Weights of a small image VQ-VAE.
Training: soap at rate 0.0014, batches of 64.
Rows from block 11 of the encoder of a small image VQ-VAE, named by matrix and row number. Rows with one number belong to one neuron. Each number is 500 + 40 x the weight over its row's rms, rounded and kept within 0 to 999. All counts start at 0. Numbers have three digits each.
Before each neuron's rows are labels from the 100 images, of 14976, where the neuron reaches its highest value: "colour at peak" is the nearest of a few named colours to the mean colour under the peak. Only what is clearly more common there than usual is listed. The data: crops of objects in photos (Visual Genome).
# fc1: MLP up (encoder.blocks.11.mlp.fc1.weight, 512x256), inputs 172-255
# fc2: MLP down (encoder.blocks.11.mlp.fc2.weight, 256x512, transposed), outputs 172-255

colour at peak: pink; white
fc1.434:477473467518525544424422480492485497556476487483564474476472477471493564492527561473527532497465570413504490524535565543492442533555664519500516526589415487487520518526588480482483506482520401552442515556492534472420459526510480526511488458456480516499
fc2.434:485478537425494555468568433504492551446470474568524461512487502477486594528479423523522516513527413525487546531510437521480492447503467594417452562438448455473507497492571503505478481483505427529520511530477524522492456518484492484470473483508539472463

colour at peak: grey
fc1.393:487543525469634479532484553521477424452518515517606501534543481514455500543508451510504522484509529554458445542462463472506436516456456503479524475530516490610467506524529451470527497475444531460472471486492495503547553485556533487571485548577438591429
fc2.393:546501540519497480516508572497494511492506457528567482518489468570573529516563481523513529443461449509526503468531489435464531492508518460496500469460508477355484487502562557569503517553519540479477487509535470488570497488469508441494540508506515489447

colour at peak: red
fc1.79:486487533544456501446521464597473496460504505466516497526348487454500407458567562527460479538419514503491426553465511489464502504471439549474439525505465551525494500494456505552504527443525541550581439509478520463510411513548468526471505547508485547460
fc2.79:475538495519536548542457505353452503464531444486495452487483488526449512557456537520549445474523509447394477469524470503523450517496469515555537524513497537520518453501508449515481485485551527518473491436512518477546551461521494539542493478488486482508

colour at peak: pink
fc1.443:504520490428455551536472502539444507485530507495499537468498604472519508454478542504483550542455464499506552484569429531416488471476420518509512466517482518549520485516481447498608501412545497490515439581570499499453525552461493515464549461460488467536
fc2.443:520517488431443501472522457465557511495526490497456512543510517564514547535604396524533479521483502511490505514474546536465446424588499425535497518477539502547529517470493551463618487512482442516511445498508494498526458518569479493485508529461489446525

colour at peak: pink
fc1.476:515612445452430508484438502497476480488517561532457491451514443471560429485474369593529546491542514529484445485479519480562504437478575450492484555491479524471491520489504548515516546560463547466441564460531503454554552544518477543485506487481549498492
fc2.476:494603571563501525519609513525503507538521503532497448471543445498540482425462511428486573508472491470502495496426521554532539550515520494483528501576505528592513501481416496494534586477521559475499552505470532465581450470494563508536494528471425538490

colour at peak: grey
fc1.124:517485528490444522511520487437509465584483403466516472473512519567566553513442468531554550476442474498492484582499544456479484537525504459437505474492439478521552549540493542489482481477537485446473458535506438539549540428511482505516473547524494459495
fc2.124:559453507426552528516512471503528511449498413440483489511476491528466451505531506485560491530488482503506509525536426482478522540505489481423507482477444488487517409381443516492505522453473440512601506563566507545572474508544501466506516519525483489478

colour at peak: brown
fc1.346:478608452558629514503494628477476594444452519593472480486505521472579491506514494551497525556438513570550542460505522548466553555507512520499502495440533443475514516547545558520574505487529599481464514498563481520509494501504449568505516492450516511517
fc2.346:440489558543484509492511565489564575574407498546488517475480479437446450531509508496508515543484562489475459474443389552492489501442527480495508452464530452528450468472536508530531468474500591472496515475445555471561507571467512540563542496454504489493

colour at peak: black
fc1.135:469554481520519498464537495454479516513469508566443385485420455437482468483559448501440532502432519469449531509495508486565520474437477496459455591435479481478491514494486507486490489490514487465548456464420558493504524463517430557413483470489521531442
fc2.135:473542545554593534433496459469475522452493524566528486494470598557497431495499415508524477504548500535449577564482472502503558493554530537449566509484455516464514495511527459524491437473486537472427516462541437506520486421508523567485586453505519546443

colour at peak: grey
fc1.260:509608526534473476589482435483481424485543550504507539486512480503539483494484492569473452530555545352472448568494515412510440472554523521529532475473540534518528491468476448492506541458472479535430556507496516510502489510534425490485473453554561465477
fc2.260:558568540494474516552532483520500495562541601489481496490514484542482499448474425449497513449495527549498514482521501475495519507520526514493476463611553455437428539525472538502540455414524522524431573578501451451536518420436501479449544515541446509512

colour at peak: grey
fc1.319:456555506512545467485440444483480533477528500453514487541467471514512446444460547536471588519546442451498499552532534513519529557551508461488507484507561402574481541492444552455561456557536513510517482454475450505524527531509512545464481436464540489506
fc2.319:437484529480528477525458511468504473400488513515509513535571525459505445496502482491477507482466434514482504535436477444558461453517513488479605545476484509482485478484506487458531494489532476469537551451496510501528526554451496556459539473471554474512

colour at peak: black
fc1.261:489579450491539500513480572524498495455505568490489492561473475542566483553455530454516559497516429541525484494462463450460551472465411554539537534512440492476514551493510486453474538531489513443503503481504497479511516496508346439509559553549448462478
fc2.261:438493518520488547518495525554502544453454500470517508535537463501431438535530517487608494497448565601515444495554501543486467485502522419529546562574502533449542489529527529526492550446554546471547429471505542463531567476519485449499493500518494625550

colour at peak: pink
fc1.195:463505495500545532444477475495528524459452481514565471527495487529493512537537449496482529511449515511436517521448550498482472466463485528487459479496546513466487530485479439583533464498576486509471514478445541531547539537549514572604509468429491510573
fc2.195:527475512421503447480561515481498503419400472568524502503487495492494525481539477536521479531499443482485482531508561503513495514564473492458522551414513441517480471529634469474536502392449404505502483476431465553467570520508495468450572414485576470532

colour at peak: red
fc1.95:489516567476466416486533488503539507439545496507544404531454472505514531474535530587512493508516460497608508507511422522442523466539492528486493504514450532511456513555512474502482476490560533555529471525521547475515456487498468463469512503565519536451
fc2.95:540528488526534551530432509466496538475531528491484515507530436466511424428538562528419478564490452544472521501511459475548527553487476547395398511511597425530531482526435431448464516517489499521471511508554487524488519451531526517534522508515532545524

colour at peak: white
fc1.505:525494494467512533509520510466547518479537528540427454482497458494468508495541569516550519420483450471551464520470480524515428447516548487591462455487526492526473558526551492484518549504479519496507519485467538508480468510499523615498456438531522466493
fc2.505:531573477487513480492519493476431475536495544493554532463454512438469531499595464452424536487539509519457516495508480540496526476452556455550533496505499503488501525520444516502491468544497460443486541525565524475462433432427441567536477500527521552512

colour at peak: white
fc1.356:472577504465476526552477483496503542467489527430502490548556523469501443504553463470448446483440471562475474579509476510438474506452524448471525450499529502494488477475509481524515454495490637518479491489552530473494466554565422571497539486546496498416
fc2.356:531543510511517464532486483560529433460554475514509537441488513496519475464564525517447438511487535486526496483525546525446478502530487489481534458506487520508552539549494506550476455505481552501482549492466514526481481522375548563432473442482505506478

colour at peak: brown
fc1.344:503575451481548425497576558529487533503600495555538510503486471471424470507499532517511512488470475499549519536445485468561498491437579527513470548566443516551410557459500478550547546460549488480464529459488495457468540545505428540458517490431516451441
fc2.344:523557552557530457495480510498467452488542448555474499537421539519511467473449500528470616490449582494547542426496495501515466482577428524502501568395438477499587420484520478451517486469465482521510580449494488492564521448528425537444469497491502499500

colour at peak: grey
fc1.276:500532501406552429494471522522547502472511516478457412438475506480497513483438465494479576490494493532504496405498505518492607447504432516510517527509464464510536491564550579452516520548491530567549444509511508521547527495566468458519486580531427560469
fc2.276:546472489543472438544603522530507494506515480535546451546487479461459431451517493516524536566490489487560550516493523442567448493525486532482562416460431485498473491476611492533534474474442523486466471542437574455548448433470516403467475623533512526525

colour at peak: blue
fc1.301:501490445546492472507479538561490548530466458509470436417540497532499526497524451452510535434451482461493458560477589456584497495512480517482532499395457505447524490503544514490456487481437520492566473495467470439463438525568491549524487434518494516482
fc2.301:516472522524519449481496497502524541500505459471511477513495507446523417523508549481496500542540490500454446548466439518573487496482508511575422476559501507547537491506457434495463501501571526492507443445513441438429483497425539525557486470511479489458

colour at peak: blue
fc1.316:513500472468488493512512489470431481412512502543478486467470548463535499511516563447487533532524548493450446492533553504444457471559413463545516520494469449461574544487508551490484486572522516473511513472498506467493475463579505521531527526540544554545
fc2.316:506432516546468464479511526559468474511531455452511505495433523473531503427510522434432514463493560503492411509494544534491472417572521494561502488534571517566477429497539509546438532502450524422519574503458435508513466553494499475502450502464530429522

colour at peak: white; pink
fc1.273:515511488487487478510559526458469548490407559555530446535518518452479524519560539482478519555386479491449500499469492478486482489490482451547494481534494508542499486486490464518458527559545511545455465522556522536525555490506508523473489460419560521543
fc2.273:480542465537541475548468500490480433459472516529501432486522479484507518435506430484482511414509504554470560473478550550492590507538498601522500447510480457504453474492496524530484483565483506509498546472515569470532480469568410551480488506517455547529

colour at peak: white; pink
fc1.33:516494475442509453537410486521532527478494475519500543475478530538458478522462501553525500399500528455467465535514463544508534464509451481468527504550468506486517476487540541457469498481458505511461532484550492437458480465582539448537511533422454519424
fc2.33:473538469586529541514576412483441524512497523499526542452548432471473347516495533469489599506520526514475558530452485501477517545526471510466535521480549442512483540502457483527484441504507536508557533487566500510484505403457428496487513452484447554442

colour at peak: grey
fc1.467:514492524434467460500480476500550514519578518522524512437527484523433491482523535490547526453508540493488513499534539516523489432442491507505541524497522638502501549465477397503539490610446557499495530497514494438498521548487509496490443607483558484424
fc2.467:439438473477473456502549507600534501521528574530473518493445524485450476458447435489504480527513526508505488487509471518480513543500470502467497508575473508521465460478540498529504530522428553519413542478444461471491483488620518530408471584470444561448

colour at peak: brown
fc1.423:449483483499459529563480463510522446619506566404521498458498432479490497456573467432549561474479452505486534475551553524465501531479524528434485441473423526383469484531474462454439484547472472546481493490464528451499550517435502493542505474554520511517
fc2.423:511513484492399484535544469532523515438499564451524494524374443478434546575443493529576587554569500497473507539468414508471438533460477523489520455490456484545510511431489534524458478525528481506549482543550472514531488486468511495548447471514450497482

colour at peak: grey
fc1.410:559505537455519525493489450517497464515501551505481541429485526579468464543493466513547500494515569436472445546540548441490482512505473464514474455527512522523463485585554487519504481456447490478493528499517470494581507501441569518535526570493567541526
fc2.410:578481447588551456531512498460484493516423524497510468455514518491532458489459475485514521499475532541461413441492456506458503548455544509476482444526511544509552530444465526472506522586564518476411517517530516467481502476572536549569371530470470428589

colour at peak: pink
fc1.84:469460507443451490568501532457510481497495489491518501475480517458481567475476486466527543538529465485495519561486515583517516440500513473465581499554485481558531496449456480534484465502515485508442546491527451492479598507601504538532563508480464498502
fc2.84:447512503548476441488518548520581482511513450516467464502414543436546577536476447471523556493506455555493468536489444476526490529474430449514525478419440488425491506499537522504471502480475503457491510517509406509535556416454520489507473523502496476521

colour at peak: white
fc1.159:470510517539541556521536435499542541512477532432538529472516481552548509460518454538499507554527462513518492484561460431486457526463514502566500464453550519531562486505477511471496475516437590528498531494499543514439517530509477601485539510489525490523
fc2.159:541482480444523551522484472453511530479411502418486466538488464490470503470502533433502429525447487498444486492467526487547515529445550472483439438580575519496481474517495484473494472529566534472548515458532524463528453524594521596500565479417468481473

colour at peak: pink
fc1.72:525514530444544475535533525472502496529537528443528500460513450501500512481496424516514526504492524527466465496520480503540424486499571503478447535505459391578507497530481394400453487465543523453490493565571428539497518566475592449486489509495429527478
fc2.72:589492476470518433560475470554529528530473494562498472478514489555525509558472539514441491573560547423489488499469414581491599546494438506515559527504553462531503445421572535484525535399486568466536492514505482525548456527505483523524477462463558467494

colour at peak: pink
fc1.167:516494467502482521539501458504454483473525477436422538531470507437524424537510456501512459408497440530511519487473527451498486467501472537532405490514499506591492585470526506488486512466482516492500522495464515490485549498541443455567545425469407432531
fc2.167:515498487468524482479503466536554453467508453420448482556477513482511456561504589509440527507483522466494450497514490509487585450466543521438465484492488402498490431560461536445497491420511518492455495434566495524536474584455457491511504408492608448486

colour at peak: black
fc1.127:467436526529484517488544592545543470477465478428536499576507450449516508564513617554589498462511468488462490571472479509453517505545481546486518488516527510504521496515518404521527514483401449578536589523477445459541550497445546525490558477552440627515
fc2.127:519470449436548484536476544480543489492482543472522536477477420523478448486507433503612474489470524472492475461548508495485497447497499451496555544494517476513440562514468513579548520402588449563448525511512468463510455511503491500461487495524548413517