Weights of a small image VQ-VAE: decoder norm groupnorm, trained on crops of objects in photos (Visual Genome).
Rows from block 7 of the encoder, named by matrix and row number. Rows with one number belong to one neuron. Each number is 200 + 20 x the weight over its row's rms, rounded and kept within 0 to 999. All counts start at 0. After the name is the row's rms in percent of the matrix's.
# fc1: MLP up (encoder.blocks.7.mlp.fc1.weight, 256x128), inputs 43-85
# fc2: MLP down (encoder.blocks.7.mlp.fc2.weight, 128x256, transposed), outputs 43-85
fc1.163,143,199,191,192,202,216,206,174,202,209,188,195,215,200,193,253,181,222,193,185,176,167,194,223,202,212,190,197,201,211,203,199,223,175,193,207,158,153,204,227,222,191,186,200
fc1.164,105,222,222,169,182,216,213,183,213,207,200,213,207,200,193,189,155,185,222,222,193,197,172,243,219,202,180,226,173,214,206,221,202,212,172,197,224,210,226,188,170,194,211,239
fc1.165,105,198,190,206,222,201,193,187,222,187,173,215,220,169,185,206,198,212,230,215,174,203,209,210,218,203,166,174,207,191,197,200,229,195,195,202,202,168,190,195,207,202,208,193
fc1.166,083,199,200,217,198,217,181,173,154,179,173,211,197,221,208,204,202,193,222,172,230,224,202,231,192,180,170,173,200,203,163,226,176,202,199,223,186,199,207,203,191,198,234,234
fc1.167,078,169,173,181,206,190,198,196,196,217,194,186,204,235,184,197,202,237,204,208,183,206,222,193,180,208,192,202,205,221,136,217,208,182,203,168,220,193,203,191,181,210,202,185
fc1.168,086,226,189,211,229,186,201,198,189,191,202,227,190,225,193,195,230,153,203,204,172,202,183,190,187,223,186,217,188,157,179,190,209,224,195,199,189,193,222,206,199,164,229,225
fc1.170,088,202,171,205,199,211,194,196,194,177,194,189,182,216,239,215,191,235,210,160,164,169,217,219,211,233,187,196,205,196,176,218,232,169,209,212,157,200,161,185,171,220,174,213
fc1.171,102,168,199,217,201,189,212,185,216,204,204,184,183,224,187,216,201,187,203,228,233,228,215,219,193,209,217,223,204,207,196,200,205,201,226,167,206,178,216,189,212,207,208,205
fc1.172,124,199,191,209,191,228,193,206,171,199,163,202,185,214,207,241,170,161,206,169,199,159,218,227,193,184,198,214,216,207,210,214,207,197,204,198,200,201,199,201,197,195,183,193
fc1.173,098,202,189,213,205,165,161,229,170,196,189,198,199,221,188,211,214,160,150,213,178,204,212,192,205,164,195,244,205,191,201,249,216,200,239,195,189,222,184,231,218,189,197,190
fc1.174,107,202,198,180,227,202,178,184,192,205,184,240,183,202,196,184,181,217,173,182,226,144,164,226,208,237,176,181,176,198,221,189,210,203,203,185,201,204,216,205,174,213,186,179
fc1.175,084,217,200,244,164,206,212,241,175,196,198,244,222,205,202,217,194,183,188,206,200,202,174,183,199,195,198,187,199,210,188,245,177,238,213,232,201,192,212,189,193,208,205,213
fc1.176,137,197,205,183,207,203,197,231,146,194,215,178,204,202,204,190,194,197,175,185,195,186,206,220,209,181,201,226,178,175,191,218,185,202,201,212,227,193,205,209,180,221,189,206
fc1.177,100,173,194,206,165,222,158,216,173,200,200,205,182,189,198,198,171,205,193,216,192,185,211,200,153,184,208,223,179,206,203,218,191,191,217,193,198,204,188,175,214,192,224,200
fc1.178,094,192,170,187,190,199,217,233,193,162,196,204,228,181,171,209,193,220,205,180,152,185,200,202,211,209,210,177,184,206,229,196,202,193,210,205,204,158,223,198,223,191,189,253
fc1.179,103,200,200,155,188,213,158,196,238,182,206,210,217,196,219,188,207,191,188,161,218,200,200,206,207,193,214,182,188,207,238,212,177,187,172,195,211,170,203,221,201,200,187,183
fc1.180,091,194,205,229,235,220,194,190,194,182,203,202,181,194,198,209,207,250,192,230,220,202,215,187,198,222,204,196,184,187,232,219,207,197,146,173,250,205,199,212,185,146,192,191
fc1.181,089,187,204,191,214,241,201,234,180,197,196,210,225,217,202,229,171,222,208,225,205,208,182,176,200,214,182,184,198,174,206,226,197,209,207,186,225,185,178,233,187,202,150,177
fc1.182,069,219,219,178,215,153,204,209,201,198,207,217,182,206,200,188,180,183,148,217,184,180,183,202,208,197,187,208,204,195,171,175,188,184,201,184,210,189,229,207,206,203,247,198
fc1.183,105,210,192,219,204,209,222,199,178,204,193,218,196,194,228,225,237,192,208,176,205,180,209,204,210,154,174,191,214,203,169,205,172,195,209,233,165,181,230,189,172,198,204,201
fc1.185,115,156,177,191,171,194,171,223,208,194,221,214,189,235,190,146,214,218,219,187,202,184,214,201,186,208,186,238,191,232,152,185,205,178,202,214,198,201,184,187,173,192,224,169
fc1.186,117,163,228,176,191,214,175,220,215,211,163,218,218,192,191,229,231,186,191,182,206,145,198,194,191,165,195,183,203,172,184,211,200,178,196,182,206,214,233,214,196,174,195,221
fc1.187,072,184,175,192,233,186,176,222,195,160,212,162,218,198,202,210,216,194,159,213,223,206,200,162,191,201,170,197,198,197,162,225,180,194,199,206,245,197,199,200,185,197,210,159
fc1.188,075,146,190,207,232,204,185,199,222,188,213,128,201,203,215,200,209,227,237,185,213,209,218,202,202,180,191,216,198,209,198,221,206,228,189,230,185,219,209,206,208,181,165,155
fc1.189,105,169,222,232,186,203,190,197,197,192,206,199,166,201,183,198,200,172,216,213,206,202,200,209,197,193,180,206,202,184,183,198,203,193,187,203,160,204,227,231,189,179,230,208
fc1.190,094,203,207,207,194,197,167,199,149,193,179,219,190,212,174,195,220,211,187,209,184,180,193,227,204,221,162,190,200,196,219,200,190,213,206,220,178,180,244,241,187,190,186,213
fc1.191,117,190,191,226,172,197,157,224,220,220,181,170,208,175,185,192,196,182,193,202,190,198,212,209,212,211,167,196,209,160,173,192,208,211,229,200,227,178,226,197,193,202,199,193
fc1.192,082,229,230,244,236,209,188,223,207,194,200,218,170,182,189,187,198,237,193,220,206,181,232,217,219,207,187,204,175,203,199,191,199,190,226,220,182,204,183,202,180,188,185,198
fc1.194,112,196,200,224,211,223,203,178,182,247,197,170,204,194,197,218,196,199,201,141,150,191,201,238,220,193,181,207,197,198,183,205,207,191,208,193,169,211,171,220,185,167,224,185
fc1.195,100,211,176,172,167,182,166,175,226,207,175,169,213,207,164,205,208,187,177,223,201,214,242,206,203,217,194,193,208,234,184,255,216,194,207,212,207,175,202,204,220,211,206,203
fc1.196,097,210,169,246,187,192,150,213,205,197,195,210,198,193,200,160,201,182,210,194,212,246,224,203,200,213,181,194,188,198,189,197,193,187,193,211,198,198,193,167,221,206,210,196
fc1.197,094,179,203,197,169,199,198,175,167,207,185,202,184,203,194,243,206,193,207,224,189,229,184,188,164,209,167,235,222,204,214,183,199,192,194,176,190,155,203,206,209,182,226,214
fc1.198,106,206,191,183,195,206,189,224,136,180,188,160,229,211,171,204,204,174,196,231,194,202,179,193,235,229,171,172,195,185,223,218,187,182,191,204,169,210,227,203,197,207,201,191
fc1.199,083,265,200,205,166,200,184,215,173,205,212,243,205,196,192,175,194,206,187,200,222,204,165,229,195,190,184,186,163,196,206,217,173,221,194,224,173,198,198,223,199,186,182,198
fc1.200,085,171,182,181,182,190,179,207,206,209,204,193,239,202,217,196,220,176,204,184,188,227,207,190,200,204,206,206,185,213,199,210,186,209,198,226,201,271,197,208,186,227,198,223
fc1.201,091,204,200,212,234,193,173,211,189,207,228,189,227,197,161,212,191,181,196,182,151,199,215,161,153,188,190,207,190,212,214,214,187,176,186,231,161,231,237,198,198,166,202,213
fc2.163,138,237,221,219,213,186,193,207,214,170,216,201,195,191,185,217,227,217,215,212,169,195,164,213,195,203,214,211,223,211,198,214,195,207,192,196,202,197,190,211,177,240,215,182
fc2.164,132,210,175,173,195,190,190,199,219,206,200,216,204,169,207,184,218,207,190,234,200,198,204,182,195,172,176,195,267,194,204,217,213,219,214,225,217,205,167,211,224,209,202,182
fc2.165,100,200,222,195,241,205,170,219,167,209,217,213,181,220,205,203,183,189,194,200,199,189,230,191,161,197,180,174,199,206,190,225,173,192,216,190,210,224,224,194,227,198,216,172
fc2.166,127,178,193,180,235,186,221,205,174,208,189,214,192,204,159,172,214,204,219,218,212,198,192,182,225,183,225,231,227,195,224,203,216,240,223,196,190,209,185,221,197,204,222,180
fc2.167,088,194,218,222,209,202,201,228,236,195,211,199,170,235,210,209,202,178,191,178,206,195,228,210,185,198,199,200,208,196,210,209,174,218,185,240,207,188,185,232,181,204,207,177
fc2.168,097,193,225,188,208,232,240,206,201,166,176,217,175,199,210,166,190,194,179,217,185,197,207,231,136,176,169,177,221,238,187,143,175,170,190,203,169,201,177,201,206,173,184,211
fc2.170,080,202,189,185,190,191,209,195,218,193,215,181,179,241,201,210,218,241,185,185,226,250,194,169,178,215,212,217,178,219,218,189,191,190,163,229,203,205,235,191,250,180,167,201
fc2.171,097,184,173,210,158,181,170,209,193,194,179,211,161,196,214,183,188,178,186,241,244,218,230,184,200,212,199,169,180,195,190,226,202,223,181,171,232,179,193,204,171,193,181,209
fc2.172,172,178,234,190,175,202,223,203,241,190,184,184,208,230,212,165,208,195,196,193,189,206,194,199,178,186,226,191,186,208,223,206,219,188,178,197,211,159,205,194,196,243,185,214
fc2.173,086,183,208,228,204,216,235,208,184,188,210,188,168,216,181,210,212,200,256,208,184,205,209,203,199,243,213,220,201,211,216,214,180,202,211,211,171,224,199,200,219,201,190,193
fc2.174,091,202,211,166,175,194,191,207,196,187,213,200,188,239,180,190,211,164,167,175,182,240,196,208,216,175,196,196,184,204,192,185,184,218,168,212,220,203,218,217,198,223,185,216
fc2.175,077,200,231,227,195,213,214,181,206,204,182,250,214,236,180,191,197,194,195,167,213,208,176,157,174,196,200,195,239,173,210,235,200,233,177,180,199,178,228,245,208,219,216,192
fc2.176,221,203,211,203,216,195,223,189,261,194,195,191,210,214,222,173,212,197,212,216,195,174,171,205,191,190,218,202,200,182,228,196,228,213,205,172,207,156,197,207,198,239,206,190
fc2.177,101,179,183,215,217,220,221,208,180,203,225,195,204,172,223,204,189,204,181,204,232,205,222,231,195,246,185,197,195,204,183,176,188,203,212,231,204,212,220,222,228,210,176,198
fc2.178,088,208,211,181,192,187,152,188,192,207,196,251,203,188,197,178,183,186,194,192,211,228,227,200,170,204,223,220,212,225,191,188,227,194,181,195,194,228,186,175,235,182,189,207
fc2.179,097,207,175,150,214,179,192,182,195,211,200,173,189,238,218,228,182,202,207,164,192,196,201,199,171,198,259,191,179,219,220,212,196,180,205,210,187,212,207,186,205,192,199,201
fc2.180,089,205,173,209,245,220,206,209,178,216,192,239,192,164,195,208,206,193,192,214,210,204,231,170,184,156,211,163,198,172,239,198,174,218,185,220,198,222,193,195,183,148,210,204
fc2.181,082,202,212,208,175,175,190,201,191,208,191,202,189,192,200,227,171,217,201,173,208,200,228,192,192,192,157,229,168,168,183,228,190,199,159,211,212,220,207,210,203,201,219,230
fc2.182,074,193,220,208,207,230,221,201,227,210,198,189,173,190,210,213,191,214,244,203,196,205,185,176,206,212,191,156,168,197,178,179,217,216,194,178,200,214,192,220,203,194,168,221
fc2.183,097,248,218,236,199,161,169,208,201,215,201,205,179,190,199,179,190,209,204,192,190,164,227,207,200,234,206,240,186,221,220,216,170,195,216,209,218,198,218,195,221,174,190,204
fc2.185,132,211,253,200,205,226,191,225,196,206,197,203,231,228,187,205,166,195,230,214,182,172,198,203,202,203,174,203,217,218,152,194,206,203,189,170,190,186,185,183,209,217,209,216
fc2.186,106,198,166,198,214,204,199,184,219,173,203,183,226,173,231,207,188,231,213,217,240,175,146,212,221,231,190,179,224,236,193,194,202,219,197,221,207,188,179,200,207,188,207,208
fc2.187,068,197,233,194,187,200,238,199,162,223,205,192,202,236,187,210,169,196,189,228,206,214,204,172,219,188,154,159,182,205,179,184,211,223,208,206,190,216,194,234,213,171,179,232
fc2.188,077,143,195,214,217,184,241,231,176,204,211,198,203,198,187,213,248,215,194,211,204,199,227,189,219,231,150,234,183,163,175,243,194,185,192,208,167,197,213,166,207,178,213,191
fc2.189,126,258,198,213,211,198,167,230,214,179,229,211,192,204,223,186,169,234,167,231,212,208,178,173,191,204,206,186,180,200,190,223,189,202,181,192,197,178,163,209,212,196,197,202
fc2.190,112,201,226,225,231,199,210,199,184,226,199,196,188,171,214,167,153,203,183,212,235,183,193,181,193,190,178,244,227,227,211,191,211,169,153,186,176,217,175,203,221,188,202,216
fc2.191,112,214,220,188,180,202,207,191,222,203,214,198,174,229,223,204,216,228,183,234,186,218,161,220,208,200,214,182,178,210,225,210,206,205,223,200,220,191,190,198,202,221,190,203
fc2.192,073,239,202,199,202,180,178,206,147,209,191,199,173,189,170,186,207,194,212,188,242,230,222,190,194,158,177,199,235,172,203,201,199,241,179,198,188,177,211,219,178,180,221,198
fc2.194,112,232,223,220,192,198,165,232,197,208,205,219,160,186,210,196,241,197,224,221,210,166,195,210,209,187,166,189,235,175,204,190,190,198,206,182,229,222,189,212,182,182,202,188
fc2.195,102,201,149,225,204,204,205,198,202,212,218,194,194,214,185,192,204,204,222,188,216,156,245,194,169,210,209,208,162,166,211,208,179,194,211,196,222,232,213,218,177,223,204,198
fc2.196,089,201,202,195,186,227,206,202,209,193,177,214,198,179,198,206,195,196,181,227,184,154,200,183,203,207,203,164,193,197,178,221,220,196,195,196,167,188,186,174,189,227,197,196
fc2.197,107,181,204,209,231,190,215,184,225,196,196,182,195,202,193,206,231,197,245,214,205,213,196,226,156,169,185,238,244,198,195,173,198,188,205,242,219,213,214,198,200,217,207,189
fc2.198,103,183,201,186,183,227,194,196,198,183,225,196,201,187,207,213,167,214,215,207,233,235,214,225,220,189,192,170,225,225,203,202,220,195,209,196,212,217,193,197,236,222,186,203
fc2.199,076,195,224,199,194,231,202,203,255,192,192,220,220,213,186,220,229,191,216,179,196,174,160,209,181,206,206,221,211,210,210,207,225,185,249,196,220,194,183,203,168,241,211,195
fc2.200,082,194,226,198,204,215,207,222,226,180,211,193,222,192,217,196,178,195,219,219,217,211,199,208,210,179,195,177,209,207,170,187,212,163,198,157,185,149,183,206,175,223,179,196
fc2.201,097,225,170,186,203,238,243,217,164,199,218,220,224,205,186,214,191,206,183,212,188,180,208,164,239,206,197,199,220,214,184,181,225,215,207,196,182,194,191,223,204,172,189,212